python train.py --model="audio captioner" --dataset="synthesized solo parts of chorales (CocoChorales)" --train_examples=39062 --noise_aug=0.01 --n_mels=64 --hop_length=320 --input="log_mel" --spec_augment=false --win_length=400 --tokenizer="char" --vocab_size=32 --encoder_arch="vit" --encoder_norm="layernorm" --encoder_norm_position="pre" --encoder_activation="gelu" --encoder_mlp_ratio=6 --encoder_head_dim=64 --encoder_fused_qkv=false --encoder_bias="none" --encoder_qk_norm=false --encoder_parallel_block=false --encoder_inner_norm=false --encoder_moe="expert_choice" --encoder_drop_path=0.05 --encoder_kv_group_size=2 --encoder_num_experts=8 --encoder_moe_every=2 --encoder_expert_mlp_ratio=0.5 --encoder_experts_per_token=2 --encoder_shared_expert=true --encoder_patch_size=[16, 8] --encoder_layers=12 --encoder_width=384 --encoder_positions="conv" --fusion="cross_attention" --label_smoothing=0.05 --decoder_width=256 --decoder_layers=7 --decoder_norm="rmsnorm" --decoder_norm_position="pre" --decoder_activation="gelu_tanh" --decoder_mlp_ratio=4 --decoder_head_dim=32 --decoder_fused_qkv=false --decoder_bias="all" --decoder_qk_norm=false --decoder_layer_scale_init=1.0 --decoder_parallel_block=false --decoder_inner_norm=false --decoder_drop_path=0.05 --decoder_kv_group_size=2 --decoder_positions="learned" --decoder_cross_attention_every=1 --decoder_tie_embeddings=false --residual_init="scaled_by_depth" --optimizer="soap" --beta2=0.95 --learning_rate=0.0024 --beta1=0.9 --shampoo_beta=0.95 --eps=1e-08 --precondition_frequency=10 --max_precond_dim=1024 --one_sided=false --adamw_lr_other_params=0.0013 --max_steps=5700 --batch_size=64 --epochs=9.3 --lr_schedule="cosine" --final_lr_fraction=0 --warmup_steps=1140 --weight_decay=0.1 --adamw_weight_decay_other_params=0
Rows from block 4 of the audio encoder of a small audio captioner, named by matrix and row number. Rows with one number belong to one neuron. Each number is 500 + 25 x the weight over its row's rms, rounded and kept within 0 to 999. All counts start at 0. Numbers have three digits each. After the name is the row's rms in percent of the matrix's.
After each neuron's rows are labels from the 100 clips, of 14976, where the neuron reaches its highest value: "responds to" is what is common among them; "peak in band" is the frequency band that holds the peak. Only what is clearly more common there than usual is listed. The data: synthesized solo parts of chorales (CocoChorales). In brackets: how many of the 100.
# fc1: MLP up (encoder.blocks.4.mlp.fc1.weight, 2304x384), inputs 192-383
# fc2: MLP down (encoder.blocks.4.mlp.fc2.weight, 384x2304, transposed), outputs 192-383

fc1.400 106:452489495493522524504460504506464531506506471487483474494509425509495517510509475476489502488516471514482481517489478520490500513467503536541470520462566493519501496487520464563498517513482540501540463487537504493486517482461498507515490470502489520517478473555532489518517500452459472476482539510499510490533495496478456557484517499545493517547500435518489530531518477528464500486503492491498474463483512510556501462531507500492527590525553520471510497514517490460473494464462479532494518471530505507535532525487532476467507434535510488482515494516498506510514453507477542491
fc2.400 109:513536474545539492533468472500509516515513521547470525475509482511459491506534483497509466532498532473541458498498454481478497513512507514463463477520478503496552511535487498485447458485511506552512503498483500445463466515499492488493496507490470540500490515534524516499492502477518486513518492493496541493536524538529530515519491451532512496535464478498451485447460478497522457475474498526511491489491513486544476479515518536448499514502524472528474514501515515491473519483482512500532516484467569495505498516479553514498508514481466499467461518475488528534495517541522541535
responds to: note A#3 (40); cello (32); note G#3 (28)
peak in band: 250 to 500 Hz (100)

fc1.732 111:534437537475504461504522472469507504508534514490490509519474452495501500504549532499462524502482522527499467522541493559457521515516452497505518519544497493447527507466499505506483519486486470525479483494454529473535510477523541525474539518502515472449485506525511533501496492525516502490508483467485497507510485483532530491478502518472509502507459454486486493509503501494474517471507526534485492485550521470477532463508470509503527549541501475521514516475526527519491521494490518504469522515536563461495477560529467477492504517514486545502479546490579521505499495506488485509
fc2.732 105:541508474477485451511478477505496472514535505480489552535503481488547536485461517505525507500513467503522490532500497479515532508482493531467479484524502482468469524519455508502428474514490515513527496485500483526488524486491484498457539474538501466503482510527522493435519504438464496477483545488529488502486485471474505489508526488483499483532498491469473504496520486516490518575532487483474504468487456501444530502474476508524488506494534533466523523469484514516485541472494496481499475499549507536452484493494501517499526514508538492499533513497478463466507505513472544483
responds to: note A#3 (57); note B3 (51); tuba (26); note B4 (26)
peak in band: 250 to 500 Hz (82)

fc1.330 103:471493487529521462477503491537506500487515481494451531490453482503489545504488513492536513498528480490459468509487501467457504502473495495478455521504523474456502494491487521499484507516503481493528474485464451471554505463506463524526539519495499504516494521525480509491539489528507477486515529502469520493499472459496472502540471468515506516502501473499488535460517540518498497490505477474507463534471513491494514529477474500501534505514462516455523508501496511491501504435484467530480540522504510498490499495523509459512494505497498544501477475543499507481499496475497514511
fc2.330 104:520503488481495513527530486500475501493534512507480532508492510548471523467488519497503506470467493492491528506475532510518462526489462483537488494522491459477486503480514476471468502535486486491480525484528462534486506471493498500499492515484484519506513514482495488501500482506474476490531438494509490538548523508481483484486511498501527462503553482485505484533477561489493468518572514466473488487525530459490497538483470490492523550485501488526492472508504468473473523490487525523513447463471488482524554522486534501520493524512531484500486473468499486532504494487521503469
responds to: note A#3 (71); tuba (55); note A#4 (29); note C4 (29)
peak in band: 1000 to 2000 Hz (71)

fc1.461 110:498550489500530516514505477484501516478508479513518500441544521464512485503527491519493479492468522494518514491414460505463486483491498497525498493502443471542504502499504530486522557526499521523522524575498545504524542500480490501510513463468523488479467513523532464514515514477523498456517513551504492468539496503518520535479517481494491490509484456513476525523475493499514476489531489496514493472488488487449501497522496492517481482479530509483504463520498474543509542514475508508508505495495498525510506450494542469485491489476546499515521471482546486559482490458514483534
fc2.461 110:526506508504475512495496512513513496463514544539472530504477483486512498506494464497510541534484552520506482496506463524484493470463476541510531476487477538489473527481505477518503493554490480513500479485501533520480473523483490490504490539488521499490494500490476531488489460506502462503510468512497495512487478540497469535512445527471532521516499518562459493486467556478457510508508484528533422555449549523458475520526475455478469479506498462488532525520504489545518557538467466516546540500434497498505504497499490520497510526490508518477460499511521507526465525465504473497
responds to: note C5 (50); note C#3 (37); oboe (27); instrument: clarinet (27)
peak in band: 2000 to 4000 Hz (58)

fc1.720 107:497468498510520481549494460520504456530476563494472487487499459493495485483547491458456482528510503455490541508494474499494523498521536489506464580498449463509478502511487481488471509473497481497535483513461501557542541490484523511538516474483512510476487533481497487498495507515521508483544519497509506466502506508515534476511457481520525488508507506498490521496524479528553494480445490478499489506486488506502507476468515516529505485542532500481522509496470502481480482477486502513476517555511474502489479509520511498483447479515462508468522535480521532473449504484556480543
fc2.720 115:525511499476508470529542461482486505529510511501522536540508510477541481441513529500491487507470485509470503481513452520539483500496463530515494534522477488506498513451508513493506508491509542479488518520502466497510523507486497524525500520477512511500538497496499485483509508477539498538514500531539505505556495512530492447511492487537484483529510498502516511507502562537488428527520519475477485526502522471501497532470473500521501551515467494475496477479529514508476503496505495505490504480486521484470548502492505502520489536487542474491526507492528506491523498497520456522
responds to: note D#5 (45); flute (43); tuba (38)
peak in band: 2000 to 4000 Hz (61)

fc1.214 107:525485504494507500496483456504550509488525459459489510457569465480477484493530470515495477486513499495461551529465490478476515483464445507538496500508473500505552496532473519493497475489542505520516517594502506535486489481456512502489547489461531466485478463502534500482463571510511494532478509489481477511500508532490519467528492485530493487513504507534507529503514502518515454494565494497521464505509509525500500468502495479496488454501470549504516559491552465530480458509506492513463487525519518509494470505473522469478486503541480506481454526511461498527519487425485507500
fc2.214 111:448508507506481545462515528483510505509476540494491498500507535487500480487436452481500531542486528498525484533467538488513467468471520472480495553461501525504481494493524554482504463477474515444528529485522478482525480500473525491491477527527521461528505488472494510523501487530472520499489487496464484492481532481497465522484473490502465492497490497505516505507513533489431496454475507522509529490513495496552529489455510488461488457487507523447535503472450490505464478560518507509482487501505473511492461499481502473474478480512505527536472504484507498452497470494524474522
responds to: bassoon (92); note D3 (76); note A3 (73); note G3 (39)
peak in band: 250 to 500 Hz (100)

fc1.512 105:498477501512485485468502538489483471460543517542475503495446486482507524521512503536460520513489522512536504469530482541464514475487494476518492530516506517475552575539512524507497448486543486531498501509475475511442544493533520484521519496506481514488452512520509468480462527516510475484520459545532466486464509526502493486523517477477551486501493455476478530493458534516502485483454510481493544523514468523471475549488487475519503510461500482497541522477526534469518508544532557508489481476490495463505521509487519509498512493524464489482466481517523483514517461498460503529
fc2.512 109:493501486479467519490450531498501443519520498516509492526491481504514540488482510492514511549557518519453483517481494544511519470493508580506497499507481514503510512534481499477538493507525510515502487523461469489504485495525519493486524522501538550498501540492509529461496496517481459470530502544527531460502506462482505520514539567494498537556502517473467475504505470509488506498498480473500480515473525454473439473443487498521517488496520475483472514489483509522452533433490481474469543509528492498492502524435468475459456480474519481520523496514510472534533478524503496496
responds to: note C5 (82); note D5 (55); note A#4 (38); violin (38)
peak in band: 250 to 500 Hz (95)

fc1.475 106:536521496514495497457498479470518538541493513508457497467493518504459487527462531477467502527475478481471526517484511497535537473518478434492503451472480507461499459524529540511533531482530500506514523491517546477508496485499502515510513502484496459502474510502533497492486503500476497485459505484508472521523494487494454459485522467479508467476474536485541512463511469531480496470529516503473467486527482517539466477500551491421510519514549443540487533518502535495493483550513485503519422488510495479512499555458498491523483511489517502513544471518504502532485491492519515511
fc2.475 109:494520495471487494454480503469541490470517507507495543495453471509561537475515475549525474522546518498505521524532468511485496499486503526491477500532497465502530553509489520504456509482501498522528539485514484545493514489507503467471486474500539490498508520474505509522536484495492483505499485478454481490451518521535573482501505511507517472524536482527520489505465505532496503532514458496550495463501489481506472502494516484489525546476480435500441487495522532478493521497510481520517495528507479524502498491481499482483515485488482539499514474486512502484479524521522462501
responds to: note A#3 (94); bassoon (62); note C4 (40); note G#3 (32)
peak in band: 250 to 500 Hz (99)

fc1.730 114:473537550554535486510503514459494487499530502490528506519525506491486467542492465501550495507478539543509472491499529517524523487464450468510530445494481481497516482498533458454517490480523511555533515473522552521501485489508486495483522474518471487533443471496495461516485520450510478441479526491503492475489531476464480463499512494536471514516470506462546525473503526541509493507503483511527506491452490448511454469480524512524499446480490490475514452458509497463488508489541495523503458516494503516475516495497488528559503492508517498503543472463486525520529481505470535486
fc2.730 120:527546524454529489496486537523490480501479522507536569533554500523497486495465512542476484537484530514478492477515444504532486468512462490517492535505501549560512488517491501467476505488535485492496517513546511496481483494499476431493506469503540477522497515474487485477522479507532477508478523489472509539502501498417488466487514524498531486477490479476533523506497474494494521481506510504532487503531518476497502491458532492512503524466519473525516486505534518484527479535529507515514471455493499518508517504508533507532523547497510476557521462481476527560531433457532471491
responds to: note C#4 (99); tuba (95); note G#3 (35); note D4 (33)
peak in band: 1000 to 2000 Hz (99)

fc1.127 112:519488505495476490515518493507496503462515492528427524507447488548482527480519501474470497468496515474499502533483467485486481493515512496475470509520507469464503516515506512470476521530513511488509481476433464530564533506510492529510521498507524499494520518518494504500504482496490469468537491524481511488534490512492495532515488490493486475504481477541493509509480551493561524497531524458516465528516522483496502488509469508522556523530463516480497505495509496489530538463459514511491508499494527486538545511473529453555471483472504485490490526541506496490525528521499516520
fc2.127 119:518488487479485535527559483512485486511534518555481514500485506528490504466491503495495510436466500529504478499454500500510469501500452521523501512511493475469500508468522501487478519523494476462482527523527484518491529485511472514534444516497521525499511506479480510494502462507476505508521468502489507537534515496503479476496495489500500481496532515496479486515464547450485473533559517496513479511528494469493490526479472513503518546523486499509493446500530518469478513484503544501497475493465499501523556525453515478563494517495487454500494513487527486502510536502516509507
responds to: note A#3 (100); cello (96); note G#3 (58); note C4 (54)
peak in band: 1000 to 2000 Hz (100)

fc1.193 099:478529549479467544475521501524534513505476480537490454468452520497488506483515486489467427471481487491489513512499511502481502492504526523501454481487502462532501514498473461497483492495528481496484480473522510468485510520507469487495511506472482486487514579473532469548525533470515501499505543485522475518525464503468498494517463504493491492513515477555483469514506495468523526475497553528506462476510517504481479522541503529508495495519486436490504510501514549448521549514499502518509488532461515461535471463549465498543504504448523465468519496475456485512433543488511500459
fc2.193 110:517485539539459491462482500511501479523468493516486481450485496562487492491516492551513544494521475534496520494462507499551497498514511487472464514493507511538484547509479489481511448511517486497483491468523487478501478492510499466509481491504499484478506507447442496500550481521531511482513522518463491509503485505501523517523491476497532511520499483459529477485491519518513525516497488529492472467519506501496475531529518504518540507498484516474506471470510548472532534479511501520522509507507463502491477475524474495448537462508512455492481509469496531517490506539457501491
responds to: note C#4 (96); tuba (67); note B3 (45); note A#3 (38)
peak in band: 250 to 500 Hz (100)

fc1.285 105:500497473464516435563517503522498518525500506483484493525550518481508489487539532501519502512453480492500466525524498468518477523508494512513516499510510522477478508480456482462492571481476481489487511524478459456513548500488554519494472525498485479499525486522506500557493534459479473525479447464513450494547493475477470504532552516523487479466523502493536501532496482453485526519498526539476522502498515530496499459488493537512472506491533508530513489501500484500516529467514551481522498514531538567481492493509510501487493562506533549480537504490489548471490507467527506489
fc2.285 109:526490506499478484496487476534523515523505504496527490496467523494472477492479484435492544521491481475505527481458487433478494477543498504489475511515503498435489511507493484504449532518498515504505501471524516502487465529481476514493488486526471526471491464503493496492497518523516517501516547535495501501479472527458489476490491477521481543495453510527483508469499454457565508517507495464482470443482468564497506473490482494496457476500539528513456530526491561485518469465495546482492518470524515518471506546487504521488503517499503541478487502509502506449536527484491580492
responds to: note A#3 (86); note D#3 (57); bassoon (38); note G#3 (27)
peak in band: 250 to 500 Hz (98)

fc1.122 100:507524467518518444452505492506509541470470509501481549460482499462423514494498499502459553477498516506473502528530513496506502452483503515486522472476520492507483481501500455521470543480509512483481505481567540481487509493475544471513476462498537493486483507482468492536474489497500483444456529492541498457498497507479465499506484496537463511475463488541514489541505501513456489515468453479499507472538469523473475551541510446502510541504508495502494539496497482435488488510471552520482484485519501513493502487475484483525537508550449513478479462543515464498487460551501524491
fc2.122 092:527547492533491500531507506488528480482553520520506480506489457534504536522494553504509470530486528506478507489528494508474485500510510507505524515498504497533476524503462515521494468510516489540496521454447503526472486526482517518522517514493509464500454504527512502497495499447505476501495505525519529493537472485504550499520501463489461469503461465485516494499501470545504509522506509500505481516496497521477493473491462525525499502488524470464486471464503484517432521474501475489533518505482501517481451500487547514462493524532551492491483514511511495501471522516506482512
responds to: note A#3 (59); note D#3 (36); cello (34)
peak in band: 250 to 500 Hz (69)

fc1.657 098:449476545505529489475544514516519534451506471470497474502534464474495466524435499530520513528476515482509515545504506480480459487532514508525531480505466494501515519489502537501514489524503437481565519542499471546527503511487455540526514524463482497516480471526514499490521544469484509529493523482491489540458497561539505545502476510473500497454500497498535515477463508464540531473549513480530523516524473481552538553522515501476480469469528496518512494498534490548515513500478487510516481478511420474488505454478516472515510524512512490500481504500503494533473497507532519536
fc2.657 087:488499500500497487483455514468502498551500510552489516497533504520486484514492495478510482490497517505440489507541527513496509505554503493508473494475498487527515470504493496500528464480479490519526511494525509494511486522534480471466532530513485492519525530505512471517502478474480467514531482517506483483485517568507484458536500456536540494505505476519507499522464515494533470491541464482483469513492493510539504465500499542527496522476539488534486493506505488504480462501480505504475489483495544505474522554533535544482506457518493502499534503459494524521535465490504520520
responds to: bassoon (65); note B2 (40); note C3 (35); cello (34)
peak in band: 250 to 500 Hz (100)

fc1.24 101:522509532504520516460480497506473540514487526551506499493525512549528504531514476493511486482453503505470492501510506489478562497518521465537496521486511508475519485447486484484482464504467482502536526491512507472516537490499485482530591508529504512550534473497508508483477526486489513501513490469480484551526460522493552509514517472480463500526544488516446500515512513550481512476527505488485516469501523514517514492483494512505476491528506528511490478484527490533495537470463485503488527528515475510515459536538526475454506509513506519526503516457480480499450537496502539502
fc2.24 089:501518495554505464512531459546488514511489462481492495527521466480518478490531531475493481475504492483467464517530521475504484479501502521467497559483469495466484456492468488480508512482489504523490476548526487517520517531483482500482555481510465479470526483515532526502514454456478488555536493494501489511516547482453469492530521512498450530499497483507514501456528510461476521519496507551501514456513460477514466499510484526531484563491487519491515500490500542474473457539532479493487518467519479487490498503476523488476481512526524491504458514480536476524491459527472463497
responds to: note C5 (29); note B4 (26)
peak in band: 250 to 500 Hz (100)

fc1.660 103:523505501524483550467507509501514526502496501498545465477494506557503514526503487493495490509532501490469504485508488518514489498482546517455479466465496482502500495536488441505537519504525536540506461512507506531512483475510517498503501524543521456528499485475516518554521517498493492504485525483518559490498539473535511485470510490514508536518460489496546472493533540511507463497528509451527538505491532493525482497541505488530466462476501502543468493451513483494485518482535564481512533515487488486492511480509542482490488489480484527505518501488469508490519506504536508510
fc2.660 109:458502483506478512458470513509490499502479522459508536493491489485517484471518474512466528487495521491493528525500482514520471485482523517500476465505519496546481480500505532518491501523478522487512492428469471509479507505506481489485505490517509494481524463455485462547535475479548496473474478485503557521524519485473535515500504492511525475452539482482534468495516556488478447540450478479501516523476508500519526513521491481532513512482489496535511433498494480499532475533563479471498469505542489541481481447500514545522514528545549510481503489508468528490436467510538457510
responds to: note E5 (39); note A5 (34); flute (30); note G5 (25)
peak in band: 250 to 500 Hz (69)

fc1.755 103:420463528502479482450541528501495531500513487473487525475486478511514537536452514518501485503469506524448535489474495487541491485500498512532530472471481469519529529516523472500537539487482509538521513496499501541489483526464531505520470497505526453475477484545507485508538482446496495513494492514463495488447520465472488495512461503514461500468482505474478518494482513493495486496485519524512540510500471470484533501510497514484459507499484509510505498466515455516540516502429469507525514503489506459471504507535448489546491538457475557495487468485499499499474541508487494494
fc2.755 100:530483484575523474483468477506495461522501514496527513529506506503459481494537510463546486504473488454460501512508528469447497566476509450506508528529486488546501491500479508519539472559517494520467522487524472475488505450485491524497508500523508521501491447486504486485477473542520455494486520486546506489502510451483505477506527505467498562527491559501527478472475481526503546484497457490487464520497530521553517468487546476443521470466517497497465458522473521496498528431491529468500499525433516519483489541534484499479511506496477500515463480546486490478517489494488511520
responds to: flute (82); note G#5 (63); note F#5 (53); note A#5 (25)
peak in band: 250 to 500 Hz (100)

fc1.167 117:497527463487511533521512519484539508502550543496476482463510508516506496551511534510488546455495480512519476510501483445495471484492544519545461478515503496498513510509509497498484479504503493498495467487526486471459506480470475513480494487507496509483513510509523550497524516424540488531467486518480456495497484508514531535482541477485485477549484490493451503504483502515495508497500526472493478469458482549493521480512470477482487503497497482478471475492545487527483471486547463478477500522465527467495524523469530478518505485492508509500514503493501446536512483517500493457
fc2.167 123:506502521446473514465537517491512521503532527543489497513512526506540502501505516461486525466518523496536492511493497490517492497517488523506496506517494485518472490503514528509468483472499496467498477539526500486494539488528492501484458507514547481522479492514489545513496523522468506542460480516494490526492505528505489523510506507508528485544505543501517491519525515483519464528499505507584495554503476472490523492467527511490535520518488500507497472477543468518514502485542477498485474549476495504474525508433470488585532488441506485499473528522515513470522513529473515474
responds to: flute (54)
peak in band: 1000 to 2000 Hz (77)

fc1.418 108:471504464482480505484486510463472479471510505513507498491508475460515474522501453476455517480462511503465501509515506473527523477497522517537512507514482496484489519506506462478510505485501538571505527517487481501527500475478518510525479530504487522484464530563470507550453508490509474542512542496501497490493471498489466532499471484500503478509500469497488553488510521492512470563504524538531455497519519490511516458480506451514481483457501481508539518505524479527514475487477533517484483494464447500531474507495490466521486538515484500524509510518520487482439522488494498513
fc2.418 113:478501535491490539506519492463494481533531541495500526488480458521485496499513503490521490453493537520480451537508495487486468496501473479472521513484520481450479485505528515525508454479457478523512493488507510505499471516496502512485431504521506510480474452501459532550511468485477514482532541522485530497468524510489523497517523490490515527505487485500454459447503566480494438463492505498511466497521458489517529493462479496508531471507532495526550563496458599530479496506540497483528520512487478488497495475527497485485496472513516514500500490489510514526502510462545464517
responds to: bassoon (99); note D#3 (77); note A#3 (35); note G#3 (29)
peak in band: 250 to 500 Hz (99)

fc1.761 097:538495480497551497526520489537519495485488452475493490520489528520503503479513504489459500530481461494480486552517444483485500514497481511489484510520500497506474521524524511503519480489458486497511565493496512453490479520467518511550491534520482505473485506534463494491560494486519513515511508480529536484472466493544505490450512496514458542489460519481500541521485499487495474472497488501536492513472485530484478510476479515501494502476483509482499496473509518558515534511539544480499492496548470500530523536514464439491476510541488525502530474492497478527565538499517493449
fc2.761 098:483489462530505534511507517520554470522506466525526502513489543471483465561501534503528487534506495479443514495492529488528509494476517519528530463512525539491542480539470506514525547471445468502484474498497508455478451483500554516428520521477490474507459504498531437482486496477506522533465536520484482479487540519524480558500459511518529527471478519477512470500481524480508498502506467440536482519511537500465489474489515499485461513498479501529503507504496522510509501479515488493461495448477522506449506507514528534511536487478515501493479510506541491514525475485478539487
responds to: note D#5 (97); note F5 (73); flute (31); note F#5 (25)
peak in band: 250 to 500 Hz (100)

fc1.658 106:503484517458466494504534481543444497501499487462515536504533536486495464478508488527481540499517521474513494487461510494522498523507466531473510490475485515502528511466494483506489510459506532505450484483504508509488523504525524482487500545456475540505473533532519498538536470517489471479462498505464477441517454492499529478544502542500494479471497540476502497532518472475518515548512497497490512507491493565506511449461523528493510515471506484514484476502469486511509532503472512515494506483526522522516520515514506490498482549502507484478513524556523497496545498503546485447
fc2.658 097:501490471540467478505486487512504531491487488553459471513491521562525445489502468462493538537521511547499469521525468460483502497505448518488466469515469516483478515509499460475510540465481544515475506545464504475473439545469499504495508514487480520507455467536568477479482532489505477503472528520505531497479476545472549499488482518540490507475515482506467459446453504460496519467479508508526446508461527470492495477507469511469489513484510496493554507547513516491495471515456511472491472493511504520491538521525538508458448532526482493528519550461509525505509534468510500505
responds to: note E5 (62); violin (50); note F#5 (32); note A#4 (26)
peak in band: 1000 to 2000 Hz (81)

fc1.633 106:493532473495485524454472562469513537552487491504520515485491540452506452498498488531509503505480486521504458491469497523537542531509543529510460483468480472488528466510475474506512512507485491505541470467523511507536502508472500495492546493510530474518528493484474530539519514534534477499483521515499491504506476503470515475480465478505508466529484493494508475472537508502500495478528478520480507518525503493548510497463504492518510471498491478502516548470480518512479486488497526506503524513510507497513467493529487464472505530497514514534539493457521513453465484487495515515
fc2.633 105:542528477497482509468469440485467505518502492500496519488548512506513508483530485488520504504469465525509513481484492495486537477471487471492513502461527481539503490474493494495493510521512502527516462438509500504485538495472460516540469503491463488467518462485492484533526427560512523503477481490556489531532493498474473492507516525517524478520519525514497473513553556478493459482483472493498510513519523518514499540556482504540507533498458550506530447442457503497519468501459473520485460518508478535494505549532506503525525489515528502465513482503466469473485521515518522499
responds to: note D#5 (87); note F5 (78); violin (44); instrument: flute (33)
peak in band: 250 to 500 Hz (100)

fc1.567 100:460537436484456469449477513510507501486489490497517520470528494491490476504453538559513493485509511478500480540467527517493497493501526505526490509477483488495524517478477530486523544475538506494499484541477504510495468493514521503539452497502524476521458480468505511466499502511491500512433457471498492494494409519515534478525431467506524455509508513468475441484510523525528476515516465501507519525535504518485528508492486451438478481483490527554493523482503516483530486493487465505488503482546519502483493538537484454486503487503496481494465493506544487466480512491519473448
fc2.567 104:515479496469534492472499506491490531501520446540512505479498495491508515474529511453501469514517499546462497495509485494519512534520485522548516466505486480502515481553510474510517494539501505527511462468498454461464522506504485529483499526455514530537517449547526503521486549496499506474483509548524543498506545484465489483504520547542508492487461496494500483493511506523440458470515468526487461508505510530513512514480462534548524526470528495480471496538493515514443508493498479526549488526490511496469519526498495500483541504526496485505477570535517494502516480498478491464
responds to: note D#5 (61); note C#5 (44); note E5 (33); flute (33)
peak in band: 1000 to 2000 Hz (88)

fc1.710 111:521464537487505508518479499488503474517520489542533438501498490467491516456521478485475489506514535483521435519490522498448490492514511506511543467504530508493498507504494526473489535489512490485498476469492486537478453547530535477459498503505452509482487487514533546521505523518498493453480502512544504487544488508490511518465514518527498495535530496478544471502454484506525492479488529526490498491458534530518469496468505514476528503504500477505483479540533481476485535501488517483566481543483514492486492545495524508494493510506490457507488536465528508526450476528482496479
fc2.710 106:514498526459514447498493492488502514503499493467537534510517504485581483471512521473496502527492523499468478535519524470480471500517491528491525444489545482486515505503502518497501513551537531519509464466489533485469493522441548470486532489476477446449468510507504501470534535500504527506556474530526527496471506485452498469491460511511521501523540454499499517488451497501508534498539504476490498521481497481535478485489523530494504506487523519498499486468508526546505539500508524503513488496495463510504462457508507479526530536515497453523485523484485513511490537456515493484
responds to: bassoon (100); note C4 (100); note C#4 (41); note A#3 (38)
peak in band: 1000 to 2000 Hz (100)

fc1.704 105:491506447462456518552495495566457497489513484473524452496475499491478487525524518476486486500502527518484545507482477510496538544513465470514487535492521465480476512501488479499511460471507506515524499511464454511502500513518506541517491470483512472527547503504474497517475521535520504498522515531472502481564489495524499548485514461522531505497500494514542519511509464511479516494490519498455462510474511480491537503532504506497481507509514482504487472499462474526507487472472468513494481533514510476510499522554446527475523502425483527478502545503552463471481460525498441488
fc2.704 103:492438504505503515533470501499496492502505513496469494516474488501563517489471482506524455454473500494504562466492511488482478515529530474511477504524518519496488495526529476478468509523500490509467480478529480491481462487493461495511471509516531502489536487507484465510535495477511510487511502512516472515522535516517498526497535528498506493508493502484519479525492479443492494512543541490497476547511511450476488487502500505505525512500517536473537504475511473501513465532456480518447486509524509512480469505473515519521551461492514484481524485544508519477475494513486526506
responds to: note C#4 (58); note G#3 (47); double bass (42)
peak in band: 2000 to 4000 Hz (95)

fc1.699 112:426456462508536494476519502477442517469498534484530471523502471510526438509492505530542514509435506513499503515524518482493526497538469481498494502490500486471481512450518512556486502484530528502504519491478519511526510502516504502497500504495473559521470503466491468492505491521514553482487526457524503500489509488512526488503516497527490494473519515508465504502532484488508478455494511448502527482478492507518548468491546480529543479485535469546504504550470505464484519488465493458485477478491509483467528505468498547472499441509500467467491507505528468500515476505476541498
fc2.699 105:528510496477533525461479491480461518507493513520488519509523535488539487506512451510544474508468514491515492524522486486525460534491475500501552504530506523519514466514492427504485519564497524494473514507517463518470488520505521491502480442511511466519544467537519488452497499501466528525519495523423469527481544491509478496498493518503490505503519511485558511479537465487434507534491491531436518451494508474466533501511518514467501489512480501501491503457525523505504516488488528497537484510471507518479518525494473484476497508542504439469533526497493528484524499507487457490
responds to: bassoon (71); note E3 (57); note A3 (37); note G#3 (34)
peak in band: 1000 to 2000 Hz (71)

fc1.154 113:480503495495482522539523497493514527489496526485537498518501523494485507548476531505507534465531508522514480516478474509491518420483516506460463549514560504522549488467486512491502502492490509509541516477517529473468456503485488518520495505506477481462489512511471523480489526487510492486486518490536440539471495486497531537517512498551559496487507472521482470563505491479485530448500492483489478474458513537516483522488480494494492495490503488446492465515514488492519531493487489501500513503468545473552541497562489500470517477519480516510520509508495466531530524502548529520
fc2.154 107:491537528476528515563474496485473524497499537493500507489537521500531488513514458484533492536521505509493489544486533500469507516474516496472527431486525511537469468503503506523454521500513486521521461518549460479485490507498506467501469464527544531508509511534529499530516480451479495484493509512475527462509452474502541512513519499510536452517518530457497489500490487498536479476480491499566484528561525466517510516463516516498485515499539520510488507530532504508486507453524513494495496534538540492484506452469530491478517496513488517439495491494463484517498469460526527500
responds to: flute (25)
peak in band: 250 to 500 Hz (99)

fc1.33 100:463488456528507489483531454466523462512558498482493508501506516490515519510503476516462526502477484457460499536512500450482470515483500501474484480525531527478531485485560490529472513512515501476489498522515450485509487494507533498494496465513507505486484489481504483512461533489514533449499477518469520512475522512495467518454548569538495480477522528481510485491501526521456508449542506504480519498511474525520456515460502457484531450509501497518506529535504550465531484468511457467503501522557507478505460527503550505489525506518527483473472522507446518474446464467512519462
fc2.33 107:491499474493481512466514492518499491521526483498512522511473489539492501496512493491535472513494518467486506534463510530495465440550482489488502500528470504543541511536479551459509482509537465563503464547485515512477500520486524510478521502508492496472511503491515469471505495510493496492513507495548483446507480535462511441490510503488504508496440524465509507499449523548549489480526474462485472522501531516523491473511466506526484524495505506527452523516506515523486487473528498442505532486471540489500535498532461496439511537528516503498518460514535510534543480485497458481
responds to: note C5 (89); note A#4 (47); note D5 (31); horn (26)
peak in band: 1000 to 2000 Hz (92)